A small class-conditioned image flow-matching model, trained from scratch.
Model: 16.7M parameters, 64-pixel images, arch uvit, norm rmsnorm, activation gelu, moe expert_choice, num experts 8, layers 12, width 256.
Training: muon at rate 0.014, 10400 steps, batches of 256.
Data: trained on microscope photos of single blood and bone marrow cells, 27.4 epochs.
Rows from block 8 of a small class-conditioned image flow-matching model, named by matrix and row number. Rows with one number within an expert belong to one neuron, the router's apart. Each number is 128 + 24 x the weight over its row's rms, rounded and kept within 0 to 255. All counts start at 0. After the name is the row's rms in percent of the matrix's.
Before each expert's rows are labels from the 100 images, of 14848 (inputs lightly noised), where the router gives the expert most weight on average: "top examples" is what is common among them. Only what is clearly more common there than usual is listed. The data: microscope photos of single blood and bone marrow cells. In brackets: how many of the 100.
# router: router (model.blocks.8.mlp.router.weight, 8x256, trained with AdamW), inputs 0-127
# up: expert up (model.blocks.8.mlp.up, 8x256x256), inputs 0-127
# down: expert down (model.blocks.8.mlp.down, 8x256x256, transposed), outputs 0-127

# expert 0
top examples: cell type: erythroblast (32)
router.0 087 [126 160 124 149  92  74 121 125 144 109 134  77 179 183 132  91  95  98 146 139 162 150 161 148  98 120 152 123 121 148 147 114 133 133 163 144  98 129  89 123  70  88 110 114 140 143 157  97 130 120 112  96 153 126 138 108 122 121 160 147 104 180 108  98  74 125 114 103 103 135 106 135 135 133 173  98 148 100 118 111 131 140 142 135 122 135 107 107  91 131 134 137 162 112 175 149 152 129 110 156  94 133 102 151 177 170 137 117 126 141 144 134 143 118 131 153 135 108 116 132 129  91 135 152 141 102 148 106]
up.0 081 [157 126 134 116 109 111 151  67 131 165 101 101 146 134 129 111 123 109 132 140 134 110 170  81  61  97 123 166  88 141 114 116 117 141  90 187 104 126 132  87 111 154 101 155 141 161 145  86 112 174 131  80 117 127 122  91 118 135 117 112 104 124 153 102 108 110 151 143 148 148 144  99 105 120 146  97 117 116 141  90 123 159 111 128 126 121 124 137 119 150  95 117 118  97 127 143 112 151  94  85 132 142 113  93 105 141 121 146  93 119 113 157 121 121 115 142 147  93 156 124 131 147 130 103 152 137 151 145]
down.0 068 [127 119 153 140 131 117 130 127 125 139 172 149 130  67 138 111  95 124 108 104 107 143 104 129 182 150 145  76 143 122 142 164 148 141 131 110 142 114 145 123 106 104  96  79 119 133 153 198 203 119 149 146 128 108 161  95 124 149 133 111 185 127 106 142 138 154 113  98 131 123 147 115 166  78 106 129 160 112 137 141 152 123 126  99 143 130 108 156 128 111 120 130 156 146 124 150 155 119 148 162 125 140 130  98 123 149 156  85 156 131 123 129  96 111 130 137  77 160 148 143 142 138 130 117  86 102 133 146]
up.1 095 [152 107 144 124 106 152 136 136 157 105 157  98  96 138 168 139  75 127 106 144 119 135 135 111  76 107 157 149  98  90 120  99 114 135 121  97 139 159 121 168 116 134 153 133 178 152 115 138 132 117 131 155 102 141 165 128 168 114 102 106 108 166 122 113 129 145 180 147 143 129  91 128 107 132 181 118 143 103  95 116 103 122 149 108 116 147 134 118 125 172 170 150 123 144 178 108 173 129 141 134 136 132 129 125 121 135  56 134 103 124 120 153 152 166 134 122  91 111 130 145 129 166 107 123 119 117 129 137]
down.1 091 [108 155 126  97 141 152 121 146 102 100 120 124 149 143 112 144 116 121 107 127  95  91 153  72 146 138 112  96 122 125 132 150 149  91 103 164 103 103 124  79 143 126 111 126 118 133 150 142 166 120 119 101 169 151 128 134 122  85 124 145 128 123 108 155 149 111 105 111  91 133 154 140 133 154  81 103  81 143 129 129 174 149 108 137 153 129 129 167 122 126  99 156 100 119 112 141 112 180 112 113 121 100 137 126 152 123 137 117 143 122 151 146 102 124 137 136 131 147 115 138 139  50 142 141 111 140 134 107]

# expert 2
top examples: smear: peripheral blood (100); cell type: platelet (52)
router.2 127 [140  88 162 116 146 130 149 147 155 106 152 154  92 138 118 154 142 132 154 115 135  98 141 123 127 123  83 130 160 196 147 163 126 130 104  97  95 115 121  98 140 119 111 114 113 116 111 113 105 131 127 156 130 133 144 108 144 146  89 130 101 108 110 115 138 152 186 153 149 149 121 148 152 105 100 126 131  98 153 133 132  89 119 146 139  71 133 133 156 133 175  86 142 170 125  80 156 129 127 119 165 149 131 111 137 161 108 145 154  74 154 109 113 126 133 141 120 154 139 129 122 154 110 147 134 102 146  88]
up.0 087 [124 101 133 121 167 157  82 137 119 128 135  89 127 142 102 149 138 145  89 161 127 156 123 123  99 112 112 115 102 145 119 140 129 146 139  95  91 138 116 123  49 159 122  90 163 161 129 121 124 131 151 112 111 113 123  98  82 138 151  92 106 106  88 139 116 159 123 110 127  80 132 131 190 178  73 147  96  93 132 137 145 126 143 165 130 123 112 157 153 168 129 117 142 155 143 140 151 104 147 140 129 147  89 131 115 168 121 153 132 138 120 111 147 126 116 123 128 123 127 133 160 116  98 132 103 151 148 152]
down.0 090 [103 171 144 162 123  87 159  83 132 136 122 154 154 118 137 138 108 126 161 131 127  92 135 158 161 151 143  92 143 148 133 113 146  97 125 160 114 133 150 156 183 133 146 166  94 119 110 117 177 132 124 127 161 162 138 167 162 110 108 114 147 134 170  90 133 100 152 134 133 164 126 141 124  87 182  94 168 175 135 104 107 112 116 111 128 139 108 152 108 106 121 132  95 104 112 127 118 123 124 113 123 134 155 112 115 114 126 126 126 102 113 104  66 139 141 162 132 116 127 124  97 114 141 148 156 115 137 140]
up.1 111 [137 125 121 109 146  94 114 180  69 140 111 101 120 155 117 165 135 122  79 102 135 131 185 137 184 111 110 100 111 117 133 103 115 137 109 102 173 129 181 117 123 153 160 160 146 155 144 125 120 137 175 177 138  90 131 116 102 111 142 126 137 152  78 163 154 100 119  87 116 163 138  99  90 126 120 115 142 136 128 106  88  95 142 132 110 155 126 116 126  90 126 130  71 133 142 112 161 107 125 124  97 148 149  91 113 111 143 100 127 108 111 117 142 128 127 112 123 132 123 125 117  82 141 161 131 108 141 151]
down.1 123 [102 134 139 131 151 116 155 126 115 143 140 158 136 111 128 165 113 121 113  95 124 184 151 121 189 145 142 134 170 141 124 133 136 115 123 158 145 155 136 116 178 102 136 112 122 136 132 123 105 149 114 111 120  71 105 139 145 165 174 160 151 170 123 135 141 159 151 111 148 150 132 100 130 116 141 165 142 116 179 134  93 181 145 129 126 117 142 121  95 103  95 143 105 149 134 185 175 145 120 125 107 158 131 137 158 144 117  80  63 132 145 150  96 110 108 124  98 143 176  97 134 118 171 112 137 119 164 194]

# expert 5
top examples: cell type: artefact (29); cell type: blast (28)
router.5 085 [ 99 149 157 126 125 120  81  98 144 148  95 136 125 131 127 130 148 134 145 117 155 135 164 150 115 132 147 133 127  97  78 101 126 117 112 137 134 151 122 177 121 133 135 133 163 156 161 121 182 164 133 138 149  76 127 154  75 111 107 141 125 137 132 143 129  94 121 107 148 101 103 117 102 135 173 141  95 131 135 122 135 127 139 124 181 178 138  87 107 149 126 205 124 106 120 129  98 120 152 115 112 112 124 182 111  93 134 111  80 166 128 137 125 144 154 111 145 111 139 156 127 125 144  96 168 152 111 112]
up.0 084 [ 77 134 140 154 120 139  85  95 145  96 142 136 136 143 168  66 136 153 132 145 131  84  98 150 131 117 124 100 100 132 161  89 166 152 132  97 138 133 113 109 162 109 116 131 113  95 133 102  91 113 166 101 107 118 141 123 147 146 121 108 131 129 105 128 142 139 127 169 162 124 146  78 125 145  87 110 168  87 148 109 112  92 117 109 138 114 125 128 151  69  93 125 115 171 139  94 133 107 105 156 146 165 137 143 141 159 136 105 123 103 135 171 114 140 116 140 161 101 179 125 157 140 123 135 108 120 164  98]
down.0 090 [182  97 112  86 150 143 138 147 120  96 141 117 113 149  76 176  95 122 119 113 133 182 160 155 142 158  96 133 143 131 138 128  93 110 120 141 119 103 129 153  90 191 147 132 113 118 132 123 125 146 144 144 166 117 116 123 106 124 134 140 148 147 120 156 169 109 153 121 142 172 112 117 121 155 155 126 111 138 153 104 189  99 129 158 147 123 136  91 132 109 170 156 116  94 155 108 132 144 162  95  73  85 118 129 144 106 148 145 116 186 104  79 124 164 101 111  71 137 110  88  86 103 121 109 142 140 122 117]
up.1 105 [155 124 111 113 102 141 129 129 116 146 154 103 125 155 146 146 111 128 107 117 138 135 141 145 127 119 102  88 102  97 122 113 127 110 115 125 136 154 150 134 123 153 118  68 104 123 135 138  99  99 134 186 109  95 127 114 108 126 124 108 121 125 160  96  88 131 121 135 107 138 102 114 148 114  81 141  84 123 149 107 114 123 123  82 134 139 146 124 143 109 117 117 130 144 110 141 117 115 124 127 104 103 103 196 127 143 126 114 123 134 115 136 114 131 174 106 122 102 168  90 116  79 104  94 137 103 124 116]
down.1 092 [ 67 124 181 135 166 162 143 138  78 126 117 128 122 139 119 127 130 146 169 111 123 154 105 145 165 172 154 140 121  96 129 139 155 138 147 107 102 107 121 142 164 136 110 123 126 101 116 144 160 140 103 117 114 152 118 141 140 152 129 102 136 136 120 164 153 127  81  71 159 105 130 150  60 113 127 142 131 120 104 118 143 138 139 120 163 141 121 140 152 125 114 139 100 155 129  90 136 139  81 169 161 137 145 109 111 105 102  85 126 129 161 136 144 165 115 165 148 120 114 152 107 168 152 118 124 192 138 103]

# expert 1
top examples: cell type: promyelocyte (25)
router.1 133 [129 136 151 139 146  82 146  95  95 122  73 165 136 131 138 151 125 103 107 130 117 101 100 143 177 111 138 124 128 113 137 143 157 140 115 172 158 154 142 125 167 135 164 134 120 144 107 124 117 121 166 111 105 130 137 133 119 114 111  88 150 114 100 117 150 184 135 106 104  87 147 155 132 165 121 131  83 140 142 106 135 110 113 140 112 150 136 126 112 164 114  92  97 144 117 149 135  93 130 146 155 119 137  98 106 114 132 132 158 100 129  98 123 139 119 145 122 161 127 118 129 139 147 115 146 138 112 165]
up.0 090 [135 184 111 128 166 162 121 128 132 159 139 112 135 154  84 148 136 117 123 138 188 130 129  99 100 135 133 140 110 142 131  97 151 129 147 108 140 148 138  96 172 112 162 152  88 159 154 106 168 104 152 162 130  87 146 162 116 177 131 131 110 115 113 157 169 132 122 146 154 183  96 116  96 163 138 153 160 124 134  96 140  97 120 136 154 133 121 103 183 137 151 146 149 112  69  77 107 145 151 142 120  97 149 134 136 103 182 150 104 127 172 120 121 134 124 116 142 104 122 133 101 114 152 133 116 134 149 117]
down.0 077 [111  93 148 129 124 112 124 128 135 127 166  98 115 101 145 148 127 113 131 121 110  99 116 128 146 124 155 137 131 113 150 147 154 103  82 114 108 115 125 162  84 139 127 112 122 107 101 147 131 117 118 112 163 122 110  81  89 116 105  99 134 146 145 148  67 128 132 143 119 114 129 131 194 121 106 135  84 120 120 157  80 130 168  82 120 146 116 132 157 127 161 124 136 113 135 123 153 120 131 123  92 144 113 136 125 135 100 120 121 149 103 145 140 105  89 120  86 124 150 120 115 153 111 139 118 108 176 125]
up.1 099 [131  83 129 109 155 129 131 123 155  98 162 149 132 148 123 140 144 128 140 126 142  92 107 128 158 126  88 125 137 142 123 110 120 138 126 148 160 119 123 108  89 123 116 132 111 116 102 171 119 118  96  90  91 115 157 134 142  97 149 144 118  87 142 147 145 152 133  91 121 150 145 132 148 104 141  82  75 127 111 177 122 124 103  90 151 144 152 123 133 167 115 142  95 107 170 121 135 148 131 146 101 120 110  88 119  84  90 120 143 120 108 115 133 156 114 170 137 105 129 141 158 138 143 101 114 160 150 115]
down.1 098 [173 166 117 135 139 128 115 104 106 125  98 107 129 152  98 103 109 138 134 134 144 167 136 102 118 100 138 100  93 120 135 181 130 129 104 112  83 126 122 129 141 158 148 127 120 152 156 111 139 145 167 164 178 111 154 111 120 174 108  97 129 122 136 113 133 105 100 132 135 107 138 122 159 139 143 128 130 147 135 105 169 125 136 133  97  98 177 146 119  74 149 129 146 133  92 142 103  84 105 117 143 127  96 181 139 133 166 144 118  98 173 127  89 120 155  95 114 139 156 119  84 114 130 143 131 100 136 168]