Weights of a small class-conditioned image flow-matching model.
Model: arch uvit, width 256.
Training: muon at rate 0.014, 10400 steps.
Data: trained on microscope photos of single blood and bone marrow cells, 97085 training examples, 27.4 epochs.
Rows from block 8 of a small class-conditioned image flow-matching model, named by matrix and row number. Rows with one number within an expert belong to one neuron, the router's apart. Each number is 500 + 40 x the weight over its row's rms, rounded and kept within 0 to 999. All counts start at 0. Numbers have three digits each.
After each expert's rows are labels from the 100 images, of 14848 (inputs lightly noised), where the router gives the expert most weight on average: "patch colour" is the nearest of a few named colours to the mean colour under the peak. Only what is clearly more common there than usual is listed. The data: microscope photos of single blood and bone marrow cells. In brackets: how many of the 100.
# router: router (model.blocks.8.mlp.router.weight, 8x256, trained with AdamW), inputs 128-255
# up: expert up (model.blocks.8.mlp.up, 8x256x256), inputs 128-255
# down: expert down (model.blocks.8.mlp.down, 8x256x256, transposed), outputs 128-255

# expert 1
router.1:512486523513567509498569508483490496446450539440489500526548543612576497543526528538519525512542510466477602550402541502411445530512526471420556478508518487471516440407459469522493519452509518476519523526388492521473525456512529506537501502464434527479536536438549442464454478459488483504444505454476482528451467539524513499446475545396512555536432420596510518545461549412554512506502
up.0:498505490543518576523427496508514480450513522480543523489492517483531560457493482555539520502534545460510489449495503522523558475482420478480457464475486458503485587537508495479550511537521544489532458458532474414521500479480466521505538413507473509529409394527508529515490529492486411550429487469516499559557467509549540437538574464555455486509490564553519548476508493521586487458542
down.0:472443448501502494432469471566519525551508485557564502534533485465534474456447482471494495521495483581438489494537494527473460506516536530473487445513461523431527440553571457470496583471435449442469456455519483494449443458526534560418438543478579448529503527531402556511524593453498564607498544522526600414468578448505498534496464499502470475573510490505539529486486517532454473442455
up.1:503578514576515480431543592481526438556535457587489538509503480559527498531483465450500542555519578521518462438516458454465536581443545531554534575528515527485417453525512519561548481532499485554481472567447484577545462520515558445543511452429474531485460521549503499561525529469473485506539559528527541527550580520396548474487489475541561454471488532529479580486505465533508541467523
down.1:497469502403482497559567369515515529499426537488521521528509517457454525524546482512512534467456439494473515553472523531470472470492450466453471512502522528556517526490498518410456452468460482471533514479574526508508502515507479521498440500563474478570479523438508470468497551502549447509511483434473551532458457438585440542486543463505469561535530442486575389442555485456450457510497
patch colour: purple (66)

# expert 2
router.2:585468494504464463507492511472512443496472477498477479530420548504510442526513534522581419491465561494552492563515488541510429461440576589534522588486576497428517525534529446500492545430448526494560479520449437478490491527504425453579514537542489536445479464493453504468489520516500522444521506518508542527380446429437536532507487418512519478520451508546526528495514485489530509553505
up.0:506455468507436534495489555441516528504532405436463467435483505547509480517570513497549486489511519546518553537522504530474450430519530512523524500530492504468500449548478486553433558458414540515503500436477510466532439492483462516503452481459506481489565570555439520560511549434503426576454442496525518443495529568460545477440498548535543581488477447566550532495538545438485495555546
down.0:546539577495570482492571431573470470468447547504568535529555460451514495483473489481495468515507506474476436527439532499512513598477435513463499466465528530504478584467502464436559388575539492541527495518488506494436528531481473492466559534557458494537439457481530421468515492531485522443494502459447505529525468486568405500567515480458476428495529500480476485556401500528500488515510
up.1:502513608537523511478539463477450508524468484472480461556467520558560529491496467511479568520554510480448530481477541481461503564559415438482457473466495471479517530545437509489552446477503432492477501485491539555492496495470546517509464507617484490509504560506505514484528433479483612546562514498513458546479550514464545450533512534447487497432445533442527455485555547447482457501437
down.1:483472503514554516518603563524476486449567509506538506524513533615566501473499527500495555485487462479496515502555522483520514529476545413567502451541576503513426492512522567513538502506502463543471487467436541535478471507446511483519522537513500492507548439488525564425475456448505527558518491507526541448477455513467506505452550571527519539521501463515539559510562465525505489485470
patch colour: pink (100)

# expert 3
router.3:475440485484485516515475556483526502492514515525499499577492522568560574442550496561465566522518441507548574473497523502518531543436546503506550580555455451462553535450536466467430523508518471463483458459418437504530428515491534542535412495466516480578444555513491487479541531517516561507527476524434572460481446564600543495515484486475472453511454531499533442514531539459520529538482
up.0:454537519513471552533468552505472498637530499481488437537378606526544510504548479500516509486522436488448516583410491463529429532548429507483497482502510523444518476477483459511529512449469493525546561531434546473511438487537513458504492443525482498459438528434491493555528494478520553527538532523518519524487528553462502461446469512532486571447540493559533481489441511507494476552438
down.0:498455509440561539495496552576481459484490496510489455488502436518497501522524492477546505506493579441530520449499515526549536488499551501498538477542541536531461508574522488524542478514488511480528446504513462485471511464523514455524558532485497470510520500477518565489459476477592470519441387555494480475517554413488480500480464450379507522640572429509494481587497483569524515460507
up.1:524496451493407498531505408441446517499473536542561429528546465522453504484518494516463474474479510485498578520473546455503567581498549534509485502532512508634560517549517558628495476461501426496492488477551461514408510479478563470499483575521480459497501528532503464523552480454468516511543541494432466484562530531558501506492541527453572567430539495534451492550495493528483520591546
down.1:505547471447495520564479485476531538491496479465526536431475496461454487518551503478438508540431537535520588512556472482540494467476436515546486499486468500508483529460442453405464496407436514512453435472488451525513490476512500489489543504439527510496402489468557523511443468391506511411574500532500545544467508483474459422534510514498435414474511512501551532527565493414489509497555
patch colour: white (54)

# expert 4
router.4:429541497530525459530566460521464470566514407475529504506521485482442463509462520515519480459451432545544388550500571553506477448384478540516489543498502493454553499534580467517485480515493491546499490429502525367468482458534458519469500467491458474527485552585447441525562530510551475576522482532494494512562549459446505541563487472457570472498458562492540482476502456491429522527539
up.0:535459532436442563420500435540456475412477529501399455508452469494559485559451429530518586508489558529464487562541484536469500444507538502548507535550501448422562527505515396472485461456466543478511403546478400508505497519464560456517445533498468528435443455525484499534456504471483481522498530509473468422501470423518460514469476528486483459422457512509496482542379433481465473512571
down.0:443542463597544441574480545471569475578523511541612483445565465501473505466591567483507459506487406484581500443488544480528471568434451526448475464422505523525447487491487550561479541541523521535463555447512501453476502499505467559495606482460499489560557543527493529425531519536483535497485503476463543529481549525458540464506481501567482506521530531459535526480524517517501535437418
up.1:485478464477491558513474455493508573494479497462458503487562496437475487489516539580513499586469451469445524475562491467443510429564523488434436594429497514574525552587522486510502557500449466423460462501528484527553504462487508471505490519507474496406509527478536436599505515535500485600541529536414490402550465481531490496548462522496542591542539476496531474497489464575487498463481
down.1:538514538459559437474489523490511518494481472480532476497406497552526507495520488434486454453539544481505516537433504545511529554472429521549567374590543509467449471420474507482477444445568534554513557554469494498461490567483482505499482541511565514523518476558482582406420495472556464431479435474588511546427507545484508474458515472476455477422383477549476550494494527444559505529531
patch colour: grey (78)

# expert 6
router.6:469513538424504521490482534551510534462429571438436505429534512526465492482499476518495550505545489536491439440494513517507512492529454473498446426524454481565528459453465542495523491520519466499498546599551563556515506522491540422479538525497578472525546478413581467467500483527519518569487532482546463541531539586513482518536566569484459502492559524485476514469475493524561504458454
up.0:482421507498484495564485422497470459515533504486458504594482507515532469551544549481471490475502535489489499494512514525432512559481515512478520550553518506538493531510562489518511481498546512471533458523487538553462514484559486532455521514482467520560502575423512512541509492517452507459496531507556447523555467446591467421488542510488444541444479469526519472546501574463525554487475
down.0:491493551475425538556471493525548499533524484488512433514538511547449493527512573449470518518490457507498542643558493560544438407497546572499476478477493501426487484458439570520464501515585501493549481510394540528514493520508426521506472464533567482512487487479457513522522486514530550539494473554486479485425493516391455493545507509512523457592475547439499519468492500499366569512493
up.1:468483456504448499522499505497473469487483480510551389564452547490486541503497521548532514552500468475496472464519555550521470494507527537492428462556503500489514491515471491479489476452453472461507562521468578436493458536539524560450478479474454565548541513473468488489529457532570518538437559482434530547471532464469521528418590527469550484562524500473497484427585498447493554514529
down.1:538521500530542481461541488520502548488447561478528600477483497485495469469506484439476520451514472427482587513488436460449532463425444420472571528453495480523438493466496485574540549510459542505489463457516478545510472448484484460533491514575502465403474486513539540514435537471432503463512498516578436412505468492498484502545447551471441484498431460477459544566415525552464454529427
patch colour: purple (47); blue (33)

# expert 7
router.7:473529536489531503503543481486474479488536492467490521543495543547476458467490460489449447507480510498471493514481509514508525499457417523462504527514465481550430503573443504479531482519495511544480550499576522442481525543539552487400541444522493470588452471487458398511542532522532525532538502557484517469516502521427397540502583540518546511500435484495471482562436521578525415539466
up.0:507558508566527551574449491525509517507520537600463504629477562528518450484444502516506463517549524515567526520480451522557503488560452479489543381452464511532496488531504479545464517441465515564553476453530477521474511429463520428488566534484485462443493566448486514410468532585500471502571528555526505461474524513537516425537518502423492454503453544436509495446522503452425543472536
down.0:428442521520460485498485542529557536524496437556497527478467483464488465497488467462579517530506498460442425503544467555511444467516512572532484531515516500436505524471491453501492469462494529467459514480534480515488476485490453579577516588486566540420513464517502537513490586446531490502455522480521513532514439474450466491515502479505469504493508482500548471484508439498531524507465
up.1:487496539511483558437556470490402514532502576512451458424508512549560503469476493580538498499543455520477534477501546483463555469487537506595449446538422496547481499504508485440513495486561478501454488498573430397492489443476508547483477480533474522499517462522473505513484444476499464506553559525510543553564506461547482505551504470449457481467555456566494465408532468508457455473531
down.1:450510475479582447504504445458573505459535430530554513493488484431507483457523509451397440519421473471494497559533495489494491508522449565417575481452522495472501508536477486524484496487526467525481477456425527499516524555506508469461574434483487493494537515475495532527470524488513466527480470426510479460468461461462511534501470531529505511529486509505517578601492529534475555572436
patch colour: blue (28)

# expert 5
router.5:453538521487561486521493467478577572526457571441443552472485451472437474412468443442434504462505511542506525503534472465522511542557467509528448496492435545603513486462488551529490507506520549511439536537546468436543513401411518485491482484489464466511464544487539487506525464551517449521511529526520449512539482585473504488537552559473490518490484544507448475490472532513534448439565
up.0:541508503462589542492518506554382428548470514467507437494456496560534467488542548524502498510468473511491479477574491517502481539551539521522493535598518499461518530491551535477448520418515503457472463405509540538508407477526528537443556526505485518411518448494537525512543552502483526512565472540464496491543445520568521541458493483502516509516496537532418495499494560450452514466528
down.0:505509461495516569474471497470550529510506474510568529509542460535495462460530516487549508409504531487517503536459501445478570458424467489548457471430484501508498480532500524479520543532498507568541531578516373458533518579526466452523499526556447475500449482492527475501541490506563442500439510495508492495470526531470498467509470556531530428500475510523595498481489530522469491550496
up.1:479528448478460489566506422536471494582451470474536462562458541509467481534483489553535528476470470511498588497491446481458518478586506543531472488535473534540505395453553485507553463555515412475535524542490440569514451476518478418454428476482550496473499566516556567609503546549524429500498470523454458551571432488512461520538520510589486482535467493471546404500445580486554463513435
down.1:526549579473435476495489527480525527509499492415467598429506542470466486481482594462450459493499429425524414474478531489483569520514488488449527536463488534482467460461525448501479478444473596499524473473480536485529605383517518481522515461517478460483522520507506562499522476546491521501416516523535491489489457451533523507530544433554543488518543467486475541446474514478541490471501
patch colour: purple (56); blue (39)

# expert 0
router.0:460457485492480495500502493572500491532476493538491398460514528486481493456504453504491506542494487547490353464546580522504519475524446542489479496561457487517488527502520500530452492427484469566454429475579572467523470509560535431530496456478570511557556536493483523572550514531522511552506501544536520473550619491546486534533543487488437466503527557455472478482505499514439520458496
up.0:484489522500508502575582481497501546539453428461514464490455461504473488498528525452514565479556581558439509558470462533485492510452444501558542490538529481586461502514529521523557500492533477482464406566530458535479494533549496443504521530504523544443521492513459465418438394477492493507578552506445535517624517419448482518459501422509466456497482479483543454530499488468520507535515
down.0:506497492477525516506487516489469445474535579456473543510576544526510443515466537506442479584425493449511504485510520486553460518540529515507432575486544557471496517522417462502514587519467520546484556505459495466443495497485469519503529506468518457550455481530465578483538513569541540509488513496524461484368478546511610498514486484501580513528481548487544582431479472558505506485560
up.1:449522507471582517477454496492533483520517507549562554469466482415500513469435466503499502502488528520562526548536519476492546474535532485538451463531526550474534503513530499512498452546564391550486477482499509488485535508472550507536506561525488546527490544484561495491409519525570537497554510565558429494481480412480436457550449413511544530534545475483416556539534607513439446497542
down.1:498506505437456602544507504472496566457547514420496517469574506480484474577533423575484492531494494535484493463425529555488495503536533521511561461469441526509491502468528491536436504466524595480493525515453480506537452478523477449448483446444515453463492475557550526539545488538487469526507454435441580476526525539534531498450466581468499560406497539512539442492492511524614623479558
patch colour: grey (87)