Rows from block 5 of a small class-conditioned image flow-matching model, named by matrix and row number. Rows with one number within an expert belong to one neuron, the router's apart. Each number is 500 + 25 x the weight over its row's rms, rounded and kept within 0 to 999. All counts start at 0. Numbers have three digits each.
Before each expert's rows are labels from the 100 images, of 14848 (inputs lightly noised), where the router gives the expert most weight on average: "top examples" is what is common among them. Only what is clearly more common there than usual is listed. The data: microscope photos of single blood and bone marrow cells. In brackets: how many of the 100.
# router: router (model.blocks.5.mlp.router.weight, 8x256, trained with AdamW), inputs 52-103
# up: expert up (model.blocks.5.mlp.up, 8x256x256), inputs 52-103
# down: expert down (model.blocks.5.mlp.down, 8x256x256, transposed), outputs 52-103

# expert 5
top examples: cell type: blast (31)
router.5:474508486536492504482517481464469537513508496537486501502518494487477479479462500521474477522516457525517521520531526496511521504465508459499496490485512477
up.15:506475487510505471503528517502461486540534461489507513514519524542500511483504490474487533483535509539499489531491445522492511509501526505457518505520525532
down.15:471496498500511470522524466506467510518438476472516527492483498507496504501492541520456505480526504528510534531533485465526537510506465501473494487476471510
up.16:497537531517512516462512511485513509477510518489514529499499487481503474508465517509500503492458510523464539506513464527473484509467552487477498535544508504
down.16:502484479545482485529506486482474492548542484467481483493518532532509491472465499494533505516489464496498504495459527552537493515508479501486506510484507461
up.17:520487534477503483526490480565503480458514454499524487511510485519488479508509502468488481491474502502515515524497486502534469516505548499514472489509531483
down.17:499494500463518506457520481467501482483519466504523482515559534535514459511479483530479512477505475476515464494512475483453515528497537501452506511440516471
up.18:520456505481470510485473519539500484468503499474496525460515513461511497504500516447511506516482469526482483514513478491524491499470505469492486515484500492
down.18:465509479479505465455455514510471521496508497539517430488499518500534500487484511479529487506547445442519494453502543516521516515484530524507497498496460485

# expert 0
top examples: smear: peripheral blood (100); cell type: platelet (71)
router.0:534561502496492549508504476496524518498531515492501487472483501531510483494461469465525498493517539479481540495508523481437465512529538481509535530508465520
up.15:531501485513478486527537504453504526503491556476543526491493502519489532550463457451498491499506506495506513497504557507467466514525464483502522576546528525
down.15:459505507506491501440537498526544464513539492476510511523468509532476463456512488470510490488476502508465506515466469473521506538484502496533474482483500489
up.16:456504513498487481503472550490500537484481523475526508470543533480479524482460463522516481468451462489501526476499488504500487504529474512500492465519490495
down.16:510474453512508563548513487487538480561556495503440524498485496500538461519562501507522514516521482502474521476527486484556518516480514502511473483506507481
up.17:524508467483517482500488502507520516523463480507524516476570520523475508458532500450502522461539533528468480540484484493513485481508483506502470515514501522
down.17:523532484494508507490460463539514510503481485510514509477472470476462529497492498485572483477456506480495475518545527553472503506531526482530496485546502504
up.18:526466489528523470479452514468500551516477514506489505497480497523490439497516505540470494475498502463531489467502487539489464470512493512516459484477526518
down.18:498505492490529519540570548506502537522501528510470490552465532493470486493530515466479521493487433495517497522507508515489504529533463513474479510495516514

# expert 3
top examples: cell type: lymphocyte (63)
router.3:498472512475522483506506528512564470475557475453504488459461475516522526496571502495521496478474459467513509495513504517411478489479503522546522492499516533
up.0:480509513488509528444518514471505516519491538542485504471526497545478499508483490485467484494545517477448510513528502503529476456519537513532530509519510497
down.0:500499527498535487518494512466473474482498467473517500520526510489513489508468530529537491536481491513478521539500518511505480502521479481527552527504543490
up.1:499510462539547459486510499502485515522550505460525518491510509532502485514460478534494481484478507493463492504538528497462462477544511514522536504493481494
down.1:462512547500501543518472489493454477501495505522518505518500495463546466461511502468490494490504487488527510475494498511527479478482495501517454473470517515
up.2:489525519522555520535496478509490486527497499554470519478522493461476519491453500543464458448469465474501472575498509477472464502487477541546486500533516506
down.2:537490528510487491511504489498500488527469506539487519474506528533472492441542535487544552536506509485485499548499518489503521512525526500456475503495481515
up.3:506452504499521497512513503507510505471511493452498510479534507509514438509533481502521512516494525499523543473508555486468506496518507538503479473494504468
down.3:506529476447446477497575501506533490520541552495518464475526504523503527511475544537461477510485510482483536438497455521536495504521479521490507519518514493

# expert 2
top examples: smear: peripheral blood (89); cell type: platelet (37)
router.2:479538480510486503547518457467501512469448505483490485518490515537496539494486489514496462506485518494526488490463578501510537486501494504504435539484478525
up.15:482492512516520486522557510441484512506479534458524510467527502485503479506502498505536464496492510517498508502468540515528487487462478474530497499500493537
down.15:575479502521500533506507480512511487475505533487525502513515508465509477472514463510471483488520463510497472510501515501517516453519521502489494490451530513
up.16:478535495491498447490498488525473526508501522519487497476521482486505510514537478513539523503497500523503519490507497477511491471507510516483461481513470466
down.16:470506539485508482509473511464460495471503511515525490491496490511529510517453524549505490480509491455472486540487509493523491493491550492501517483440510482
up.17:529464531482503510518500534477483475510488511477480480481508470477477520486480513462535539525489521528525537500505517512501496515510497498509472507447463532
down.17:439512464530446498498509479509479515521529506517522498509501510532550477494525528486476514485486524459465506474516481495501494508497495501519527486545520478
up.18:503501461462465521477513547512524484494496519532518487495476474503531502567453504509467489514501482534481570506477519513499446535499501475504533455507493507
down.18:504488515475536494516493489507464542486531549506465468479533531521486525463492513517498455499511479578494475500486546496473505500536476506505486472512471496

# expert 1
top examples: cell type: artefact (25)
router.1:463451542524506493474476516477478473447476488493547511501534494509513509480540502493470547526513499448493514510509497533475481530499447525509519473494509489
up.15:520505511530464445525553496493507492497488447484492490496517479498494512512528489471462501511463484550481527509520502514484501531493479481482477505478505547
down.15:462529445494491514490496504498521531487508549485519485478502488540490497501488470540482485519497541490512477498492496448510508496507526518498508469517481509
up.16:513487522508487535490529534475503510523493488481500540540482490526437519493492496510475484473520501474527453514489481523509481446516506494493527535503528500
down.16:495493489496485486501514475513497524485492480517490500505488537480533502498502482508519460463516478546510507476496484499463544484504488500534488443425492487
up.17:473486434491487523480510531490550500508521467531498546511423486541527485510527555472561488484497539543466508480462521496560509519551526509519504498493465450
down.17:446550507517471518497537491456505474511562476517505503483494520510533504488509513455534498491484544489486486476493507492478472488505521494496484491488477513
up.18:501505541524484518553501457516505521519497489482525490472571492511479538517499495485492464502511476579480510460547544550528496474510515518470484570485482538
down.18:511471506510490477498475516491507515494535496512546523483497524498521529538490542491544477478478487501502457530514464467464517496482515520475460480473541490